{
  "model": "masked image model",
  "dataset": "capsule endoscopy frames (Kvasir-Capsule)",
  "train_examples": 42238,
  "image_size": 48,
  "grayscale": true,
  "crop_scale_min": 0.7,
  "horizontal_flip": false,
  "method": "mae",
  "mask_ratio": 0.75,
  "loss": "mse",
  "encoder_arch": "vit",
  "encoder_norm": "layernorm",
  "encoder_norm_position": "pre",
  "encoder_activation": "gelu",
  "encoder_mlp_ratio": 4,
  "encoder_head_dim": 64,
  "encoder_fused_qkv": true,
  "encoder_bias": "all",
  "encoder_qk_norm": false,
  "encoder_parallel_block": false,
  "encoder_dropout": 0.05,
  "encoder_inner_norm": false,
  "encoder_moe": "expert_choice",
  "encoder_drop_path": 0.1,
  "encoder_num_experts": 4,
  "encoder_moe_every": 2,
  "encoder_expert_mlp_ratio": 2,
  "encoder_experts_per_token": 2,
  "encoder_shared_expert": true,
  "encoder_patch_size": [6, 6],
  "encoder_layers": 8,
  "encoder_width": 160,
  "encoder_positions": "learned",
  "decoder_width": 256,
  "norm_pix_loss": true,
  "decoder_layers": 3,
  "residual_init": "none",
  "optimizer": "soap",
  "beta2": 0.99,
  "lr": 0.0023,
  "beta1": 0.95,
  "shampoo_beta": 0.99,
  "eps": 1e-08,
  "precondition_frequency": 16,
  "max_precond_dim": 1024,
  "one_sided": false,
  "adamw_lr_other_params": 0.0025,
  "grad_clip": 1.0,
  "steps": 7300,
  "batch_size": 128,
  "epochs": 22.1,
  "lr_schedule": "cosine",
  "final_lr_fraction": 0,
  "warmup_steps": 360,
  "weight_decay": 0.06,
  "adamw_weight_decay_other_params": 0.01
}
Rows from block 3 of the encoder of a small masked image model, named by matrix and row number. Rows with one number within an expert belong to one neuron, the router's apart. Each number is 500 + 40 x the weight over its row's rms, rounded and kept within 0 to 999. All counts start at 0. Numbers have three digits each.
Before each expert's rows are labels from the 100 images, of 14976, where the router gives the expert most weight on average: "strongest on" is what is common among them. Only what is clearly more common there than usual is listed. The data: capsule endoscopy frames (Kvasir-Capsule).
# router: router (encoder.blocks.3.mlp.router.weight, 4x160, trained with AdamW), inputs 0-159
# up: expert up (encoder.blocks.3.mlp.up, 4x320x160), inputs 0-159
# down: expert down (encoder.blocks.3.mlp.down, 4x160x320, transposed), outputs 0-159

# expert 3
strongest on: finding: ileocecal valve
router.3:528492466524504507519485492583500487486527484486531511522564563514582570557491544433564516531513526499571533502502515542512456451473531504442500507478471408456521539466457530465543434491456497518477466516504553479476578494481524466437419474487491477539499471456501466461526470451515509486457423452560531450472483503507447463527447513434493478483475528521464464522378494503457518542569566498520425530483441539459411502528423448504486484544538551616512522552490453495513532482464525
up.0:501491541487585504513478467512482508436481414522480463503474591464432419459460439498421487503460498494545465523514546483473486440545554498498460538494501461480516553484481487518502466496547483440499499516488495431487482520504549538479491559498493462545435518617569568538463469540502517496485545489451463484461501531523560554530459515464460522496550480488496461388534522512519515472491501548457503497500521481509470536413599443489495592539517479514510506524527518584554509540420598
down.0:463492504460511579537510498483457463565531499532462497456524451530499499506550461544620474527472425504487541419479544475543526539446466530531516516550532475487491522526512458511460455503496446417493473466499501545494458423548478544438465446620510466518503503537557477548483450485527488496465479460501471521493485494498514508521509450613540445515438522483522526520501398531607509536547491426479551430457569474562523507501420489456482433520477530482541483511518532523490532495536517
up.1:429569421572465502538450452471450456497522569509512489527477563555433491554451501509517561549566540478449473535491536500546527584475493521503538455489520502495518508608541507495585540524561485565514464501503461520462497458512502560516456511547457453491593493462447452446487510445461458477594511482450518517514468495430464513495525519534519503517537472501493515519424406534499462476493508507538542540424472469490516467453519526434430497517505440550448495508475463485510520421514517
down.1:530506536517483542508512537508599511514623418536403516482495480467459474404454477530471498543499461476549487472514492470498466509554544573501475496570514540473467511539524459489484555511470455575514511491551477486549522480460505463524506530517488522479484556531502444479458534486403516484523499452461539479549457508554527490540471476444501558479547496474443612493524531542437477509519526487498523426472512508485500531449523461474456526413492467428525473564491554513516539594468412
up.2:510506534456496567493516463455492507504487482488529520497588587547515511569550468545532477594497510573485513504488544544521448484440545453443506466454444483493490533498527520529482544512427472485489530466540544534416457471439488566495496525555477491520472572446492579520508514434535487513487567498535505523478389509502496484564407550449503470503518532469420476505532530428574496493468529490497473471524484477466525511499486402504489565505503482563493495589409463483540515472559483
down.2:503489555575504547463482568507518557481493519490499464505452532504523473562548538475481519446452541483472551389471449490543442385587486464564499496446492436572539594515484477512519525477473474520566478489478492533533507443511555526502413545549490513487456548464541498541486504538532551503504469520549500524485485491542562506458427468456540524450424520568376515524490519523479538506455500515512490517492497604510552519567490520494466438470488478524483439548502523532481514496492513
up.3:493484500518457493485496448512498567504536513573476511502505578478521540546489426485499543428495497466536534502440467572433496550521489477518510514507507408441510497509485511525475447511421535472527462535483514422505498499551501532444533556453462556470525513510520494543478520495587568479496477470489484483516436484527502514422443581507504566508443454519440408458477550509525446539453572539497454540471483542492518456491530449520564513559416461520538547532518429505554523556507604
down.3:419464469534579451442484515553480518522495522436522480513538538454510512490518521523529527502540490583389534551508436560461461453427454523502470492487491494514451462533482456521518490513528459474534538513428506511538484508454572508475416522505513470538548492521481561471476428575509434505460401481518482474436577480511515450443498510589462509519546511562533517443570424495472499565460522535450425533527501522488554539545475481497509478494473545531461496460533464477452451551527498
up.4:480475443485519489538470472526509506505483520447531426544500504445534426492485542432509460494506495524471496553537576476521511466506461523470578521565486508473436470476419520527535428525471459485502431448468520499515500486546568544432486525507567510516549440566424527494467495504508546591549484512473559510538575518495471557510506462566606521504486508517513503465545537480483489436534462496525470444532430503473468485520494493543478543411528498569472581513546407565532491503428521
down.4:531536481546530464510568527515524524515542467511478513544493492412559500476476432542526557483538458482551492469591521524429495515473489427547473497435520540500521521460532514525516535448496586549505523515447526425483537480501490448507454545441496519468490536477473563505526562482474464478497451458464482440439445510475506469571519515466541519439494490484518513470505540461503539546514500493427508523557500442491543510534529463398527535502545610481490484469451409445555558383528481

# expert 1
strongest on: finding: ileocecal valve
router.1:525451462498501511400533560386511472501427535520486499491383472490463470556546460580510454465493537497411490493525533439542554572469468456524532448527569585500458423490513476525490514524503509495448553511499496488470425515560491529546540486528424551507464475475521515495516534545457511509488551434498535551572518518502568545496484543542473565509498525494516497454527490527444520536508461458430425564529519525507524437513509520519517576507425539466473453509481498487533497516524494
up.0:519487506555566499530564488498508583527538510446505489467538483428516491464545491514517612436562484505500415526470456513500508525585504524495482437503508560494522490515515473580495521555488462528403466567548523498525459473534457463501528465492530519530487501453516424539568549485535461502480460509524492440548557548566491480515482434435481434517492463435435477450503500508538525525505461537548473485525592485513554513495556553398444532471529426483493442496510544564486520516479513
down.0:457449480542510536469485478488480431457453517605517485496508463522524525514450511509443442495451506526496606506557560476538536504442465476526523567463364529482490546511488573422475502518491558523491545445504494547448500568455528492470488532528455502507492474509483545507554502495500513496446545505524458545410434497474525541480535516514515520503516479558525518425530458470436471565511569501460509519486504535485485500566463450558547393563496559544563564468499489455481470478524520
up.1:549451517472479520514513510527510443545486560489577518515492533455443529468500497429468489585523465470467397534512525498477517523505492488557493548507452452526541525522580507480469548542430502499462534573437411545507490493503531521507493519442467467451451551510492519495463502511581475411444520548558508530471452525460488464504524513512576496476523485432473549553564468550475459505552423489510467489447511566458467457554496458559521467554467558459474456450555498437521525428504439
down.1:475462564542478554487563488424572550514532534512399543570484462513536514489535532535499536475523564486445465538483532485497512451552528472400516491467541538502516529515479527486493443531529559470441505498480525518412462495534461500539460429503575533477545393426519471524441485476517437477449412426480504525476515496533479545455479486499488466553529420516480497537454500543489529558509464533521486486560463600553502486574514496522447511505513503479541497491476438564551491475474511
up.2:407412532498501477542504461491491569537555504360423494541502492514463473417453556502517487437468498472518555485504472575541448468475553507467549500520491486505492516514512472508494485503532508526497467485513452486481470501530475483522515459587501530475598466550462558471544537450498525584474453488523492526470508521467475459482481557456521511498616483516541477519539480490483469461518481544526468501449463468549538531501446464489643461506481462472490510547521486549582482477543433
down.2:552584531451523571540425477467490438488453458457511484559470487478477498531482510468495447460490532463465482469484507497502529484437508462561495566461445488552539483511518547472505495557472502523576495522443477508483468524476473512450460458464550436549526512470490381526452496545497563560512481508457582513566494490510513503474534450523562525447494551471548448517513521461467511516493592497444517461561508506565552404594489514522487418512580490520519483446553474541492496520533569
up.3:454435549526468462473509578521507556408561507440519488510525454462534475466512469448486578489564490497501555548522546476489486486464515452537499485556522493542580510489541492486513492520479467397561447494472495508513574530480454485513574455488488549560457519572513394450454449501496467483526445524498483546535469508501481389531530437491513438458486474463456514540416513474491486533456464484489545520506535522475537520518468538495477574474490483566508486549549590532567492476464447
down.3:489510498495484571451583479515469559491519562583507545408469503515550435466482477434510473507594544501511523536482518494504456533546520529475514512551491456457518570446495509463557581460459469592452515499471457423484518492499522488528512531472571489489482562472579587496532512524548485519514540483509518538492506501472488508460495381467499521508509461550601463557460531492538495499497473533522485527561567445447457513514450407431531539502486493469507492443490527472465443496457487
up.4:533462513440527514553568370620471471521546507491493535503436495548542484478495475483512461527483478503501484417533445540525515502437481492520507550468513555526537517461466453504518466490529505517498580534520488532567479427506516490441513496588594441486476499604514410412477466493472434543490493458521465523498463457511503541449503522534487518526528524510477558526553511582495543559531561509508493461476504471478499527517520430490531552476540541548504493518507470454462417527440491
down.4:461503472516477486523427511498549510521481485541532518520521509580522540465455478493508510508414525480520500522509526411490484418521486472463508448546490468480474474546570452500533572450613458492487463517585589517501512417421537446540476565436461542485482534446454489547532536495495453548532560478456524485486493496426473486527492523488494502553499517460504547520551499439501492514443535547504429502541480561498486400585524560519496476469439438463514561530507500537540528511551448

# expert 2
strongest on: finding: reduced mucosal view
router.2:417499505559465451534484479514503475487574440553489547530550496448532438462480473483482472455530522561590454494474470449425519486476454485429429455464506587480471438499481525505508562497482580455535562488506549472506531475548525498563494505462541472435456501535573523509506459464477483519472488538528530492480535486542470473506559454560540461476511508420483522454594531499583473487488493501474562448525543480511535547473584473560488448473512419499503472458507487518412505544451514
up.0:484527468458528402567488451459500493485503516432474436501491519507551449400526589457601515459489504518488509517513552492461524557503610501478552498487517430458442490522513490490496477562499441507446543493470448472482546504538474566480499541533498505541506453524434519417534550558449540451540499535463490548513483539491468471475516563498495507471552514498490526435540538509489492503517484514550538447483548560399457509573493525568509506445502471473431574504499482529548541505508578
down.0:488428506457579540515449478390539448495506529422466529507539559495550436473524504483547500468423438542484472460535444496463487418540464499517523487521501489504498532486547460474556485412506485494544526546492486504452469412433454518492486522481523539558541495456549490473460512464537527533478535471531552509546491516559528550479524468531529422488509497485449463567494460536489502542566472455504513411511495512503595502474519456534454525456494453560389558553490515530546535522457465
up.1:468551518466505503491502494585491489542459565463555507501522518523540554483471494411456567524518409488482502483498468492542472469545510514537461513475521488614482507535493585477534518583545530488450481560470436534491545471445410504503510472555522515450550436441446528505496547582544493478453457472510501444510532539479547485531510516517542440625554500522512525484505515494506531491482447432474527544536494556552553506460504542523475491541508488437453481524567476568503508518459413
down.1:493505496499491502436518486474537549552482578580492528524499541486509430508515510480493515573504525504508433431506488489455420567500497542561597449491429546453551491552465487476518510430399514541484500490512463498473540478505534473455418464521413425584473497498499499554463529506465496476459473462514464558499490510453439479562530455443444514511454513498441502563531516524501547573536540488472503476524542452488476502495521434490491556550515573489463525483465497405507462519495590
up.2:498443479464467460514555495522522426501404555452509550441500451508537466529503471551529525521486447461486494506546491500502520423463492546474527411464500521487461524534501457492564533488500505507516530480577504432492425598464558471483560548506484469486605449508503517552548471512474552488501528543431416515487532531564530537456544498483532497454455497479457499540468514505504456446575469520459518468539511495562572523530448493560532494491396566559493444558520475533550532473529498
down.2:480437541499483455555526525501514483502521486473445452566461554457573458444541528521483483467508478547451443502511477529477457529509507514524503534516500502470395527448500523541470488497471491454459454422503498543537506514590534482498490458541553527535495534499487441439454522483490533483527546533525584444585529503509501447477476459431488515513469459492471554447579523445393539554493580502469540543536424470441479452488534491519550492435551464535536562483391493446486507487476524
up.3:524518508541499454430506432550484569501495465492544505497468514558532519520516461459492430512610493494471499503464500511554504511486474491589529493543508450541387536501492485468529528483532535536516489495596473537446499462445549521518431520515521475569509450473562542532530515519410474576482505481474527491534512470480487465459397528507517507453560461538457497519540565480573510493523510464505438485550509519496483514479461480449415475500544567575434526599468495515447454446465478
down.3:485470437488515568510487491516525527520515504595466448432490512510495447524468464595560527447497472510522450552515570536498505497526494555554521515531524486553550556508523444531503538463456466508499419490467475491502465576494480519513494484415550501566539508532486447526528550584387471547458490427480560519475529537454497558424557486542544515540553512490486554500542479439453496481519471506520537522457504459560449537435560429465523515526488521514437456554490499487422549514485482
up.4:435535492561537493477500468632502489462540485568447498515541480527471452509454457468577570537507534542435470504486519484519578503527507507500437477471596483495511474540505465390568493492534490510521500557512498607469517433411498519501531516530555450526550599421468493545478510531524490525484493438538441478460530485536527465464494469481455485551498540520470461486514498549501443478508479512470454439491459496488484545500449470496483504547547558557461565511440512488440549528490519
down.4:500505490457514483455557480449530503509472524398482523442519551466510484525469475529515556558437535503481418522522502539554535486520553591473540490480464527478494489613563421551524531485508507476500488532514554466511497487464454522453557469454496512460518537497518484476524496497480485518473518479468535486411505421522541464545495526500550476475423510486450508537470535414620583584431461464494474494501500572464501495445484480524495503443593483472506530478394511493499527554538506