{"encoder_arch": "vit", "model": "masked image model", "dataset": "capsule endoscopy frames (Kvasir-Capsule)", "train_examples": 42238, "image_size": 48, "grayscale": true, "crop_scale_min": 0.7, "horizontal_flip": false, "method": "mae", "mask_ratio": 0.75, "loss": "mse", "encoder_norm": "layernorm", "encoder_norm_position": "pre", "encoder_activation": "gelu", "encoder_mlp_ratio": 4, "encoder_head_dim": 64, "encoder_fused_qkv": true, "encoder_bias": "all", "encoder_qk_norm": false, "encoder_parallel_block": false, "encoder_dropout": 0.05, "encoder_inner_norm": false, "encoder_moe": "expert_choice", "encoder_drop_path": 0.1, "encoder_num_experts": 4, "encoder_moe_every": 2, "encoder_expert_mlp_ratio": 2, "encoder_experts_per_token": 2, "encoder_shared_expert": true, "encoder_patch_size": [6, 6], "encoder_layers": 8, "encoder_width": 160, "encoder_positions": "learned", "decoder_width": 256, "norm_pix_loss": true, "decoder_layers": 3, "residual_init": "none", "optimizer": "soap", "beta2": 0.99, "lr": 0.0023, "beta1": 0.95, "shampoo_beta": 0.99, "eps": 1e-08, "precondition_frequency": 16, "max_precond_dim": 1024, "one_sided": false, "adamw_lr_other_params": 0.0025, "grad_clip": 1.0, "steps": 7300, "batch_size": 128, "epochs": 22.1, "lr_schedule": "cosine", "final_lr_fraction": 0, "warmup_steps": 360, "weight_decay": 0.06, "adamw_weight_decay_other_params": 0.01}
Rows from expert 2 of block 3 of the encoder, named by matrix and row number. Rows with one number belong to one neuron. Each number is 128 + 32 x the weight over its row's rms, rounded and kept within 0 to 255. All counts start at 0. Numbers have three digits each. After the name is the row's rms in percent of the matrix's.
# up: expert up (encoder.blocks.3.mlp.up, 4x320x160), inputs 0-159
# down: expert down (encoder.blocks.3.mlp.down, 4x160x320, transposed), outputs 0-159
up.201 093:149153145120157107177146143089136127140178127156151080098179153132150104115148172134163099135103152070165178123135126167104095129056125098156158183178146116130129082087144115132111109103113072111101075144128130082150124117160076144066090144085104123211151117111138162087165148049136132082160162110142119051111135105173130088183099170139085157113140112188081139091138132126136129127060155104157129128103111157100133123135104063144167124148057095145148133111101139084072159181186128
up.202 099:162085118078149115149043159118090114131188095119167193151158155153148132162118165062116097061096062192105136166154099137116164137156138146137165151100155170116164095146173109121113148110190127130168153114145150098085101133119131161110081098110112108051107151148148158098112080133173132110138152143093119113179139120096095097111162118103178147075107149110156186167104132117125139145153091156124134119180062132068176138078114133155198083074136153185088108117092111123134107088126127
up.203 090:111051169099070097111138123179125164173114122123166144147081138118215146135147071133073134110131127141090069121175107192086098100157147122066176115108116087131105130094079182108180111129146142117161140110109082122084128144204131136109148152116101129151110113167161107196097184153142103125168112156171098109128106180140123175149096118143145117131213130143132129093111105122069154117149118142101157156129103109097100100142151151139087169118123195129116135167164115120020137152094131
up.204 090:145109117142177105137132092155152128101089155180075133114154122131098153124156148097064125101094109157117188115133139147147171171188137131108155135108164171180122097138111077097141143142190187110107134143123092143127102110080140140126161113095163128176079130155138131138157090133144107051122129166046179086120038143176062093144171084094148142149066133092118153174161148166174124145149152135146120102122157119141140142131123113137181121107136127134116124169215165173230113150150130
up.205 086:121154132108149092163155129138115136162089148171137025071133137121178087083119153138107110035108154100121091147175126162152136151127224154111086124124177111146112112101167110099159070137172093179096131129111111162131142121109146118194124182161121057114153137124131101137185160114135097080103176101121181099100136087169171103094148144134122115133101164116196165158122119116107115168117189111121104138111140131131137184075146140175158138191188134134181164094144140117134135106146084
up.206 120:144140099142102113157152149194128128118163139108106166165143162200171151107111104102186093146158143141163096103178134109149118149089096171191200140135149080114124131147131122154180125132142097128136141096098151065117066150107211126134131114099108109131132103169098139106125161169129070160172120113134102167082171109088092131122134135185093105109147133192134095128105092058170164083080155190119086099097135121085068092101158088130165099156184188112154138146141117121182105135182114
up.207 105:111125077172129055144122181131113092109191093110145179111152136113117120096116128089112142130189127186133130109136154072101096098148145113101145084143143130147116157135135072181159129148129183121109185102084075075132099093149089103053123166097124137117145129141156133116106124146145110192127148181136169117142123166144137143151128144100178112056117094120077191101160167121176131149095105145128197111145125188121202159086157075097181122083147073132138129127095170159100088196112139
up.208 100:157103148127200165075143106091130130138161108137138131114116175096148126103066092165144183124127135183169125118106098082186114176107104118087142156153113121061125085115139150117175096108155124178177174137164148169146146100100117154097129134171122166113123129178037106102127106101118159102127092172119154196114155153124117172156149139114186130056151159138087117154112071137131133097146156170111142146208068176147091091088132129094141136095085125072113110123122122081068123092152072
up.209 074:121124142133154081082115086116114100208156187159138114131150157141119163135144129123121106039123127135111107129085118117182139163186179141116114130068165141144118164175085110123124112112114168057147175058097154129131132082124143120112149133092114112207125139116145116053132111084129173127112069150091158179122151129131128121078129045154110124088099104156070111131194117147111160137109105172139142123106202159133089134155073106157105080117158127123137185147174054126149166109119099
up.210 097:156163153158151076054120140209156146141085088133196175094169126134099114135088124142161110110156107105138152123143105126116130101154144117125119112133072164110119156150127102112139170110111131083103186115121136151173156072132083119136122103094093074114104104155101139234049169145110160125058093151148114108170109147150156178148136165160090175132162101151157132060162145201081100126096170114194138157111106089128085171110160158183114114094114108154149143153147117122098143144174105
up.211 100:138113106179079125134172101131115179073118114137115104117176075121125124102217149086195127148152102128138128165142173114118077195115114077122159157116139157114151110090165194184124167122144115094148128120127141076123126149221108129133109108149122110131154117079096096194106105129117138075106140162109146152111161108222124092154117141106132123179054142119101144136133139100153095140083134153145087173136176175078102121103135132103121110149117030134074122174115140100137154119088181
up.212 113:124136111189107089120100098109134141100075154092125096121106156096153103137155138088175115057101097156176153103149059127106089158146182096071136065094183171179177173126074106156140093111152104119163124160169134138139151074119062142105130111145106140145147173108170142146130142139131128099132121113084112091118164126068167121115162102105102109087143124104152187143057156137151124132172077088157135167125139176065093115063165061123141129168183144110151161138159134183106128115111185
up.213 100:131142134066148133199176068178151130113147088109107098032140121125090183112118126169135098144118073122179095169140126121116123141115122095177141141107092192081161142133108134129147164146040120171120104135079117114117109109176189121121156142227130106174133133112124127116148093128124150152163108113122111185081096165131094154126099147114160167143164077086154094123155180180163150160139133079136128136176142090100092129114157171192109093165153163099133088171160111149130155118140077
up.214 092:076149161099132167145099102141128129101170100033190153113128176122130097110102110110086102187170138148127116108128131173114162112188158098104099090142118117040177150070151142136158062139108099160178111115092113053114077149132143166157140111155126185079158120120078161135176092080148206171101093106093098153164188164112156174175113168149129087154104113102172155120135122095119120131120136117159135140114099187145104116084092140107122155125132105107069146125156147088138150129120087
up.215 092:119136127134147129151114152151122130131131108138114133128085101127146173139119170104110123126088152152143165152118106124169171131122104103113162087175120155153159135137085135111138112107133148175122107102096170104049193081136161090135119132109125074078135127113100127167137115087154177093097141091086055077075116072152166197087135090092111105148121152107110164144190153100042166166069156126177149110076093119095067115090131184161166159127141080155157129072161156129128145064041128
up.216 105:139197158144082141129101043118125145044111144126155121159150151087112165105101222058163135179131140070120123165150114156131146152167108107109159163165167082127120166135139152166111143097115088090132106190128126106104149140068120097135151163132146137111097106111074126135078090139061162095167181114146158143135166099156134112095164094132064115156139102168087179100094092118199138167144141132152157123083080174107096141147145104114140097160111118117152152102093145099169077128118184
up.217 103:158119091093133178133188135139112173138090138092122165095152093145073142104110142139153112158151121116140102116137129161121127066095135104127085165126085105173102174158142100067182096151080131148113115132189157092098123092121094177140082162082136115076109094104135153171122091151132123162116151100166120100133124066048155087191082126123108170108179164134145149068082133068144105078115055148183126095072109121079150166091095131104116071143143127113128207138137125083132090120107115
up.218 095:072152109178150082152176118076149137132146110139087113175125187120158124105046091065133091113105146166131136121150180142188153113095101112124144073153138117120155121212103153129161137145127068118113101129118126097114085127098172096079078108085173141124145114196129100167060059122107097154157191132161149134146124142139141148077123094141092136145118134113136113154114111170135119150152115156065137122111091100060138151185123097102115093165133089102114163143119177089114076128189197
down.201 095:138137125113097138083156154134113154103124150038109121118130107165114134133143112037142087160138148124064134142106184153112139159108121106100147132093077094075141115138124141100099142102136114143065159093148136181107142096123140112183164148190150124114117050179136082156076064168152149169108110164074205160121067163064114103095130117144182067152096089097147151138145146127128119132168098099153124152114101125155137137156177117158081100070099108091116101168144079104179157127120081
down.202 104:116154165100156123093147124154134146170097130152111142107118158132118064065076158119122150158101117077124142090147174154108153172081236149071170174117108176071092106104134115150180144097125156108092128181141028111159176160111111122095137154166174176145171111124134099090119142105105110128137145140157122157076156147093083131158165166110107147160141072147109087142142155117136130150162127134125119163147125114086095085159178120170090166170112170197072158128121175114109099184153133
down.203 090:128122144161179126069138167144170081104145157124132102110098076122063107090080145105173108158134154183110143153111119081192141131132143143140092100131146167080121119102179102096124172121130158132112176139137154168147133135089138140130105159175161110113070154136153104082120148104130108105088143135126121117078121128151160069139178075052171119132070157122119109080107149118194160115085126130134148135124148054198213137137089117119179186114159082134134183068149068148114099172101129
down.204 089:105112131150071192157141120143117142118120160095094108141098150165192157112122116141133135142143118091086146085104096088102096138118131070143116163123127110086117151154119093146116077083117161158116129124124154117116208164114129157174059129173133162144072108089131077046165154063197144168187141137155104180122177147162105135173091121152115154176153166120151133105133148126123172068125094146075096091170049139110116121110128192173138118109102166190172116126096130157107107100096081
down.205 086:128150160141142102125177157134167151139133147125119158098087147157142151174144107141147108134132128155150104153111095102130068130153166126123117098082118098116167111089119067137117126152177075169134114132144114104130117094045120123088090084127152193169153133107183089112130122150139202161114186174192076167130103103102074061174159117105127123079134159133111152122086120188175143121102083104086130110076218131108118156109116144058084135123124127077113136134189126182086060150092107
down.206 115:148183147165118144134144126115133182139141136162084146143167095101148094162127132118175060090062117107142121151129113129123106134127132105136090133154150124102131168122171091125043100102183119103121131075089073165132119164134113083077147158135158107158185166144154185141151181121105134083132141046139099136068134053151171162171119121167108096140084084086130131124155110111087096149124204065153066099143150105167077107110150155084105122123157126170150102193128192128121140087120121
down.207 108:146161085133166113124110190162119111113108101119112122161184128153117141127100177127143155086093112083195173128048117131180183139149145129103138077115141159113103095108175128173204115079069147137127084142185136150121145178085126134132074163116161127141126092132104066049113121106140112178135099130119131117111117114185116152147154120100146112077185125123138119103135152066158153098081109115132108138188173134064160074147123171152174141081100162159135170153117119134114150066143054
down.208 100:148103120101123090108123155131139097157108173125142167132095074110154133079115135092063121148124113132150109167147163136135139060116164091149128110133172149092148189172090084128081080141153141039138127101163124108148151140159093102128099122126164113161136163152089143127157176065118153144113113140160144129140195108172203057157070084148099068124135131103105130195140123125104177198140111161155111147147081159140096159105160140140127096090162160103185142116164205143136080087090179
down.209 081:106158108095091129110104156109146117106104145066182183139092158146170124149122138137122116162186082127157191130150075089151122080136098096096109136170090100151105157095191103080086127104132099145099162184141091155161112141122071140120152138107145144081191105172117109182109136146141127146132133078119075153123174114132111140206121177127156099178189108121170165139170139110073142122142071140113144123154026146106138090084122143155103176087211182169129118119119115106124118092134126
down.210 098:171092163138112181157107153114140114066151089148133136082164099138115098077152157099147113125149163119127127049124076111109156109131133195090126125116065097131117119138125152096140141076166130140090113115100143200065169118160103150117092117140087116185126183117151155074172112127132127148209099132101136100122131115146120104166111142161146143086161113153196121149072136112145159138165090159102182166076097130184132098133118084067062160086126086132108100072140174158143098054113099
down.211 096:170149151148169178120104116117108123123111043061155125142104149103116108119065118123145085103086112130168116067098136190158187081182141122123159078068111082113112131133192145139147140161085096213092116161144179168080142175131053141088137099134130141113116134141158133118093158149073138133151096083140125124078160126097059119152174118138100085149143158130086126110162171099088150094140129089133124127107058089174157166120119085127069124121127126119086122129167120110184154106156100
down.212 114:107170107153087092153124167124050145169134130118133088121123114166119155150121125127086159171152164123122097174113103097076203156102186075119183128106084105158150107170096105153052126178205161128106136129147121145169159118122102155124138131077159105123099115185151141124085107076168173134183121146125064105080143142167056100125124112111170092101146171181131122159093146129162079113144056159074121188185120155124149120127110139137122091098142120139089139085101145097136138091157176
down.213 116:121095182126136189109176142158038195149153151124139133129159121178129127095166132092088095140131162131124120092099126180165154185130141114107063072156120133129141086083171136126131119157175102109108136126134115079088224197081155169124181095133151127105113084129163136093121164120187097115116128155125055131119184132102134186127144107133168103115109100067151121135170095054135168124097172149131106107115152152168116129102109142121089117058138066190157160131131129130119125095144137
down.214 085:178084141133107194076099132127109100180165088147106144145172099081135076074137131091171155127120118068151076105170119124124132122105142167152118113079153129190051129112150114089156148059103094093110196101148126163133133148124144162109123177135107109148120182112141099145109155156119080076143181138117127074095097137169107051149098126168101119106078123137076111128158164130069192165141193140095112104151106141146109132098163136174144073099152148083176127118113186160111095135148145
down.215 102:164151092138123113109176109133088087174161143100096085092113110103126137121153113155167123040133146140156091079095154158082103097149138130154135125164165077094103076154138152156153138160128096104164124131183118187112047133129110097139136106174168154132186129092141132097098080114105116063106101106129115058164104082094084114110181184153095181125131132109110128081098107210141128128211096068145096116137109190140190109160109175132148105180165113132098115124150132134162123132150111
down.216 107:130089093134166131089179158133192092167101104138133092158113089112140119178153081148109093116134092093126125082139152121116124123093140128130173137174101130124095095117171129134183150163110142177131163109218133186191180068120186110117186086131087148124177080057097158134140132061171115147098119142135115117094131190120146161111127175099110125116072124174099062115150119107072179086088157069094159144089114116089163130164104170101081125091121154164124112074123130124127147141142133
down.217 100:117128133209119097084113148215143118079159120154085116137119165133124085131146076141124168151137152144120108101146174136147136186089110170146146172080125103088113122146131106101138143110109077162137155099139182170154134116097074108174162111199118084182130216118162096147161136144151164136100053092086149136076125160143116150120160111132134115193112080135106113160127058110157169155173195109098178105128120087162107130162107085061145141140130154121109128103137091157135175183153122
down.218 101:173132126123179156134147139130159161123094124130174152054116149160145153134177139182197084111128136108118116102164133164186143147135106099107142148127137101104120147153152072124138131125057104096142156137120103175154123175147109140140139124134114090118125152075142105102191158211139158090156100143145133179141123136084125123132082134105111125160086064133126104168148162138096152112120110060167148191133149110175062053115186141123163156092179099109145022159123128068085074159113134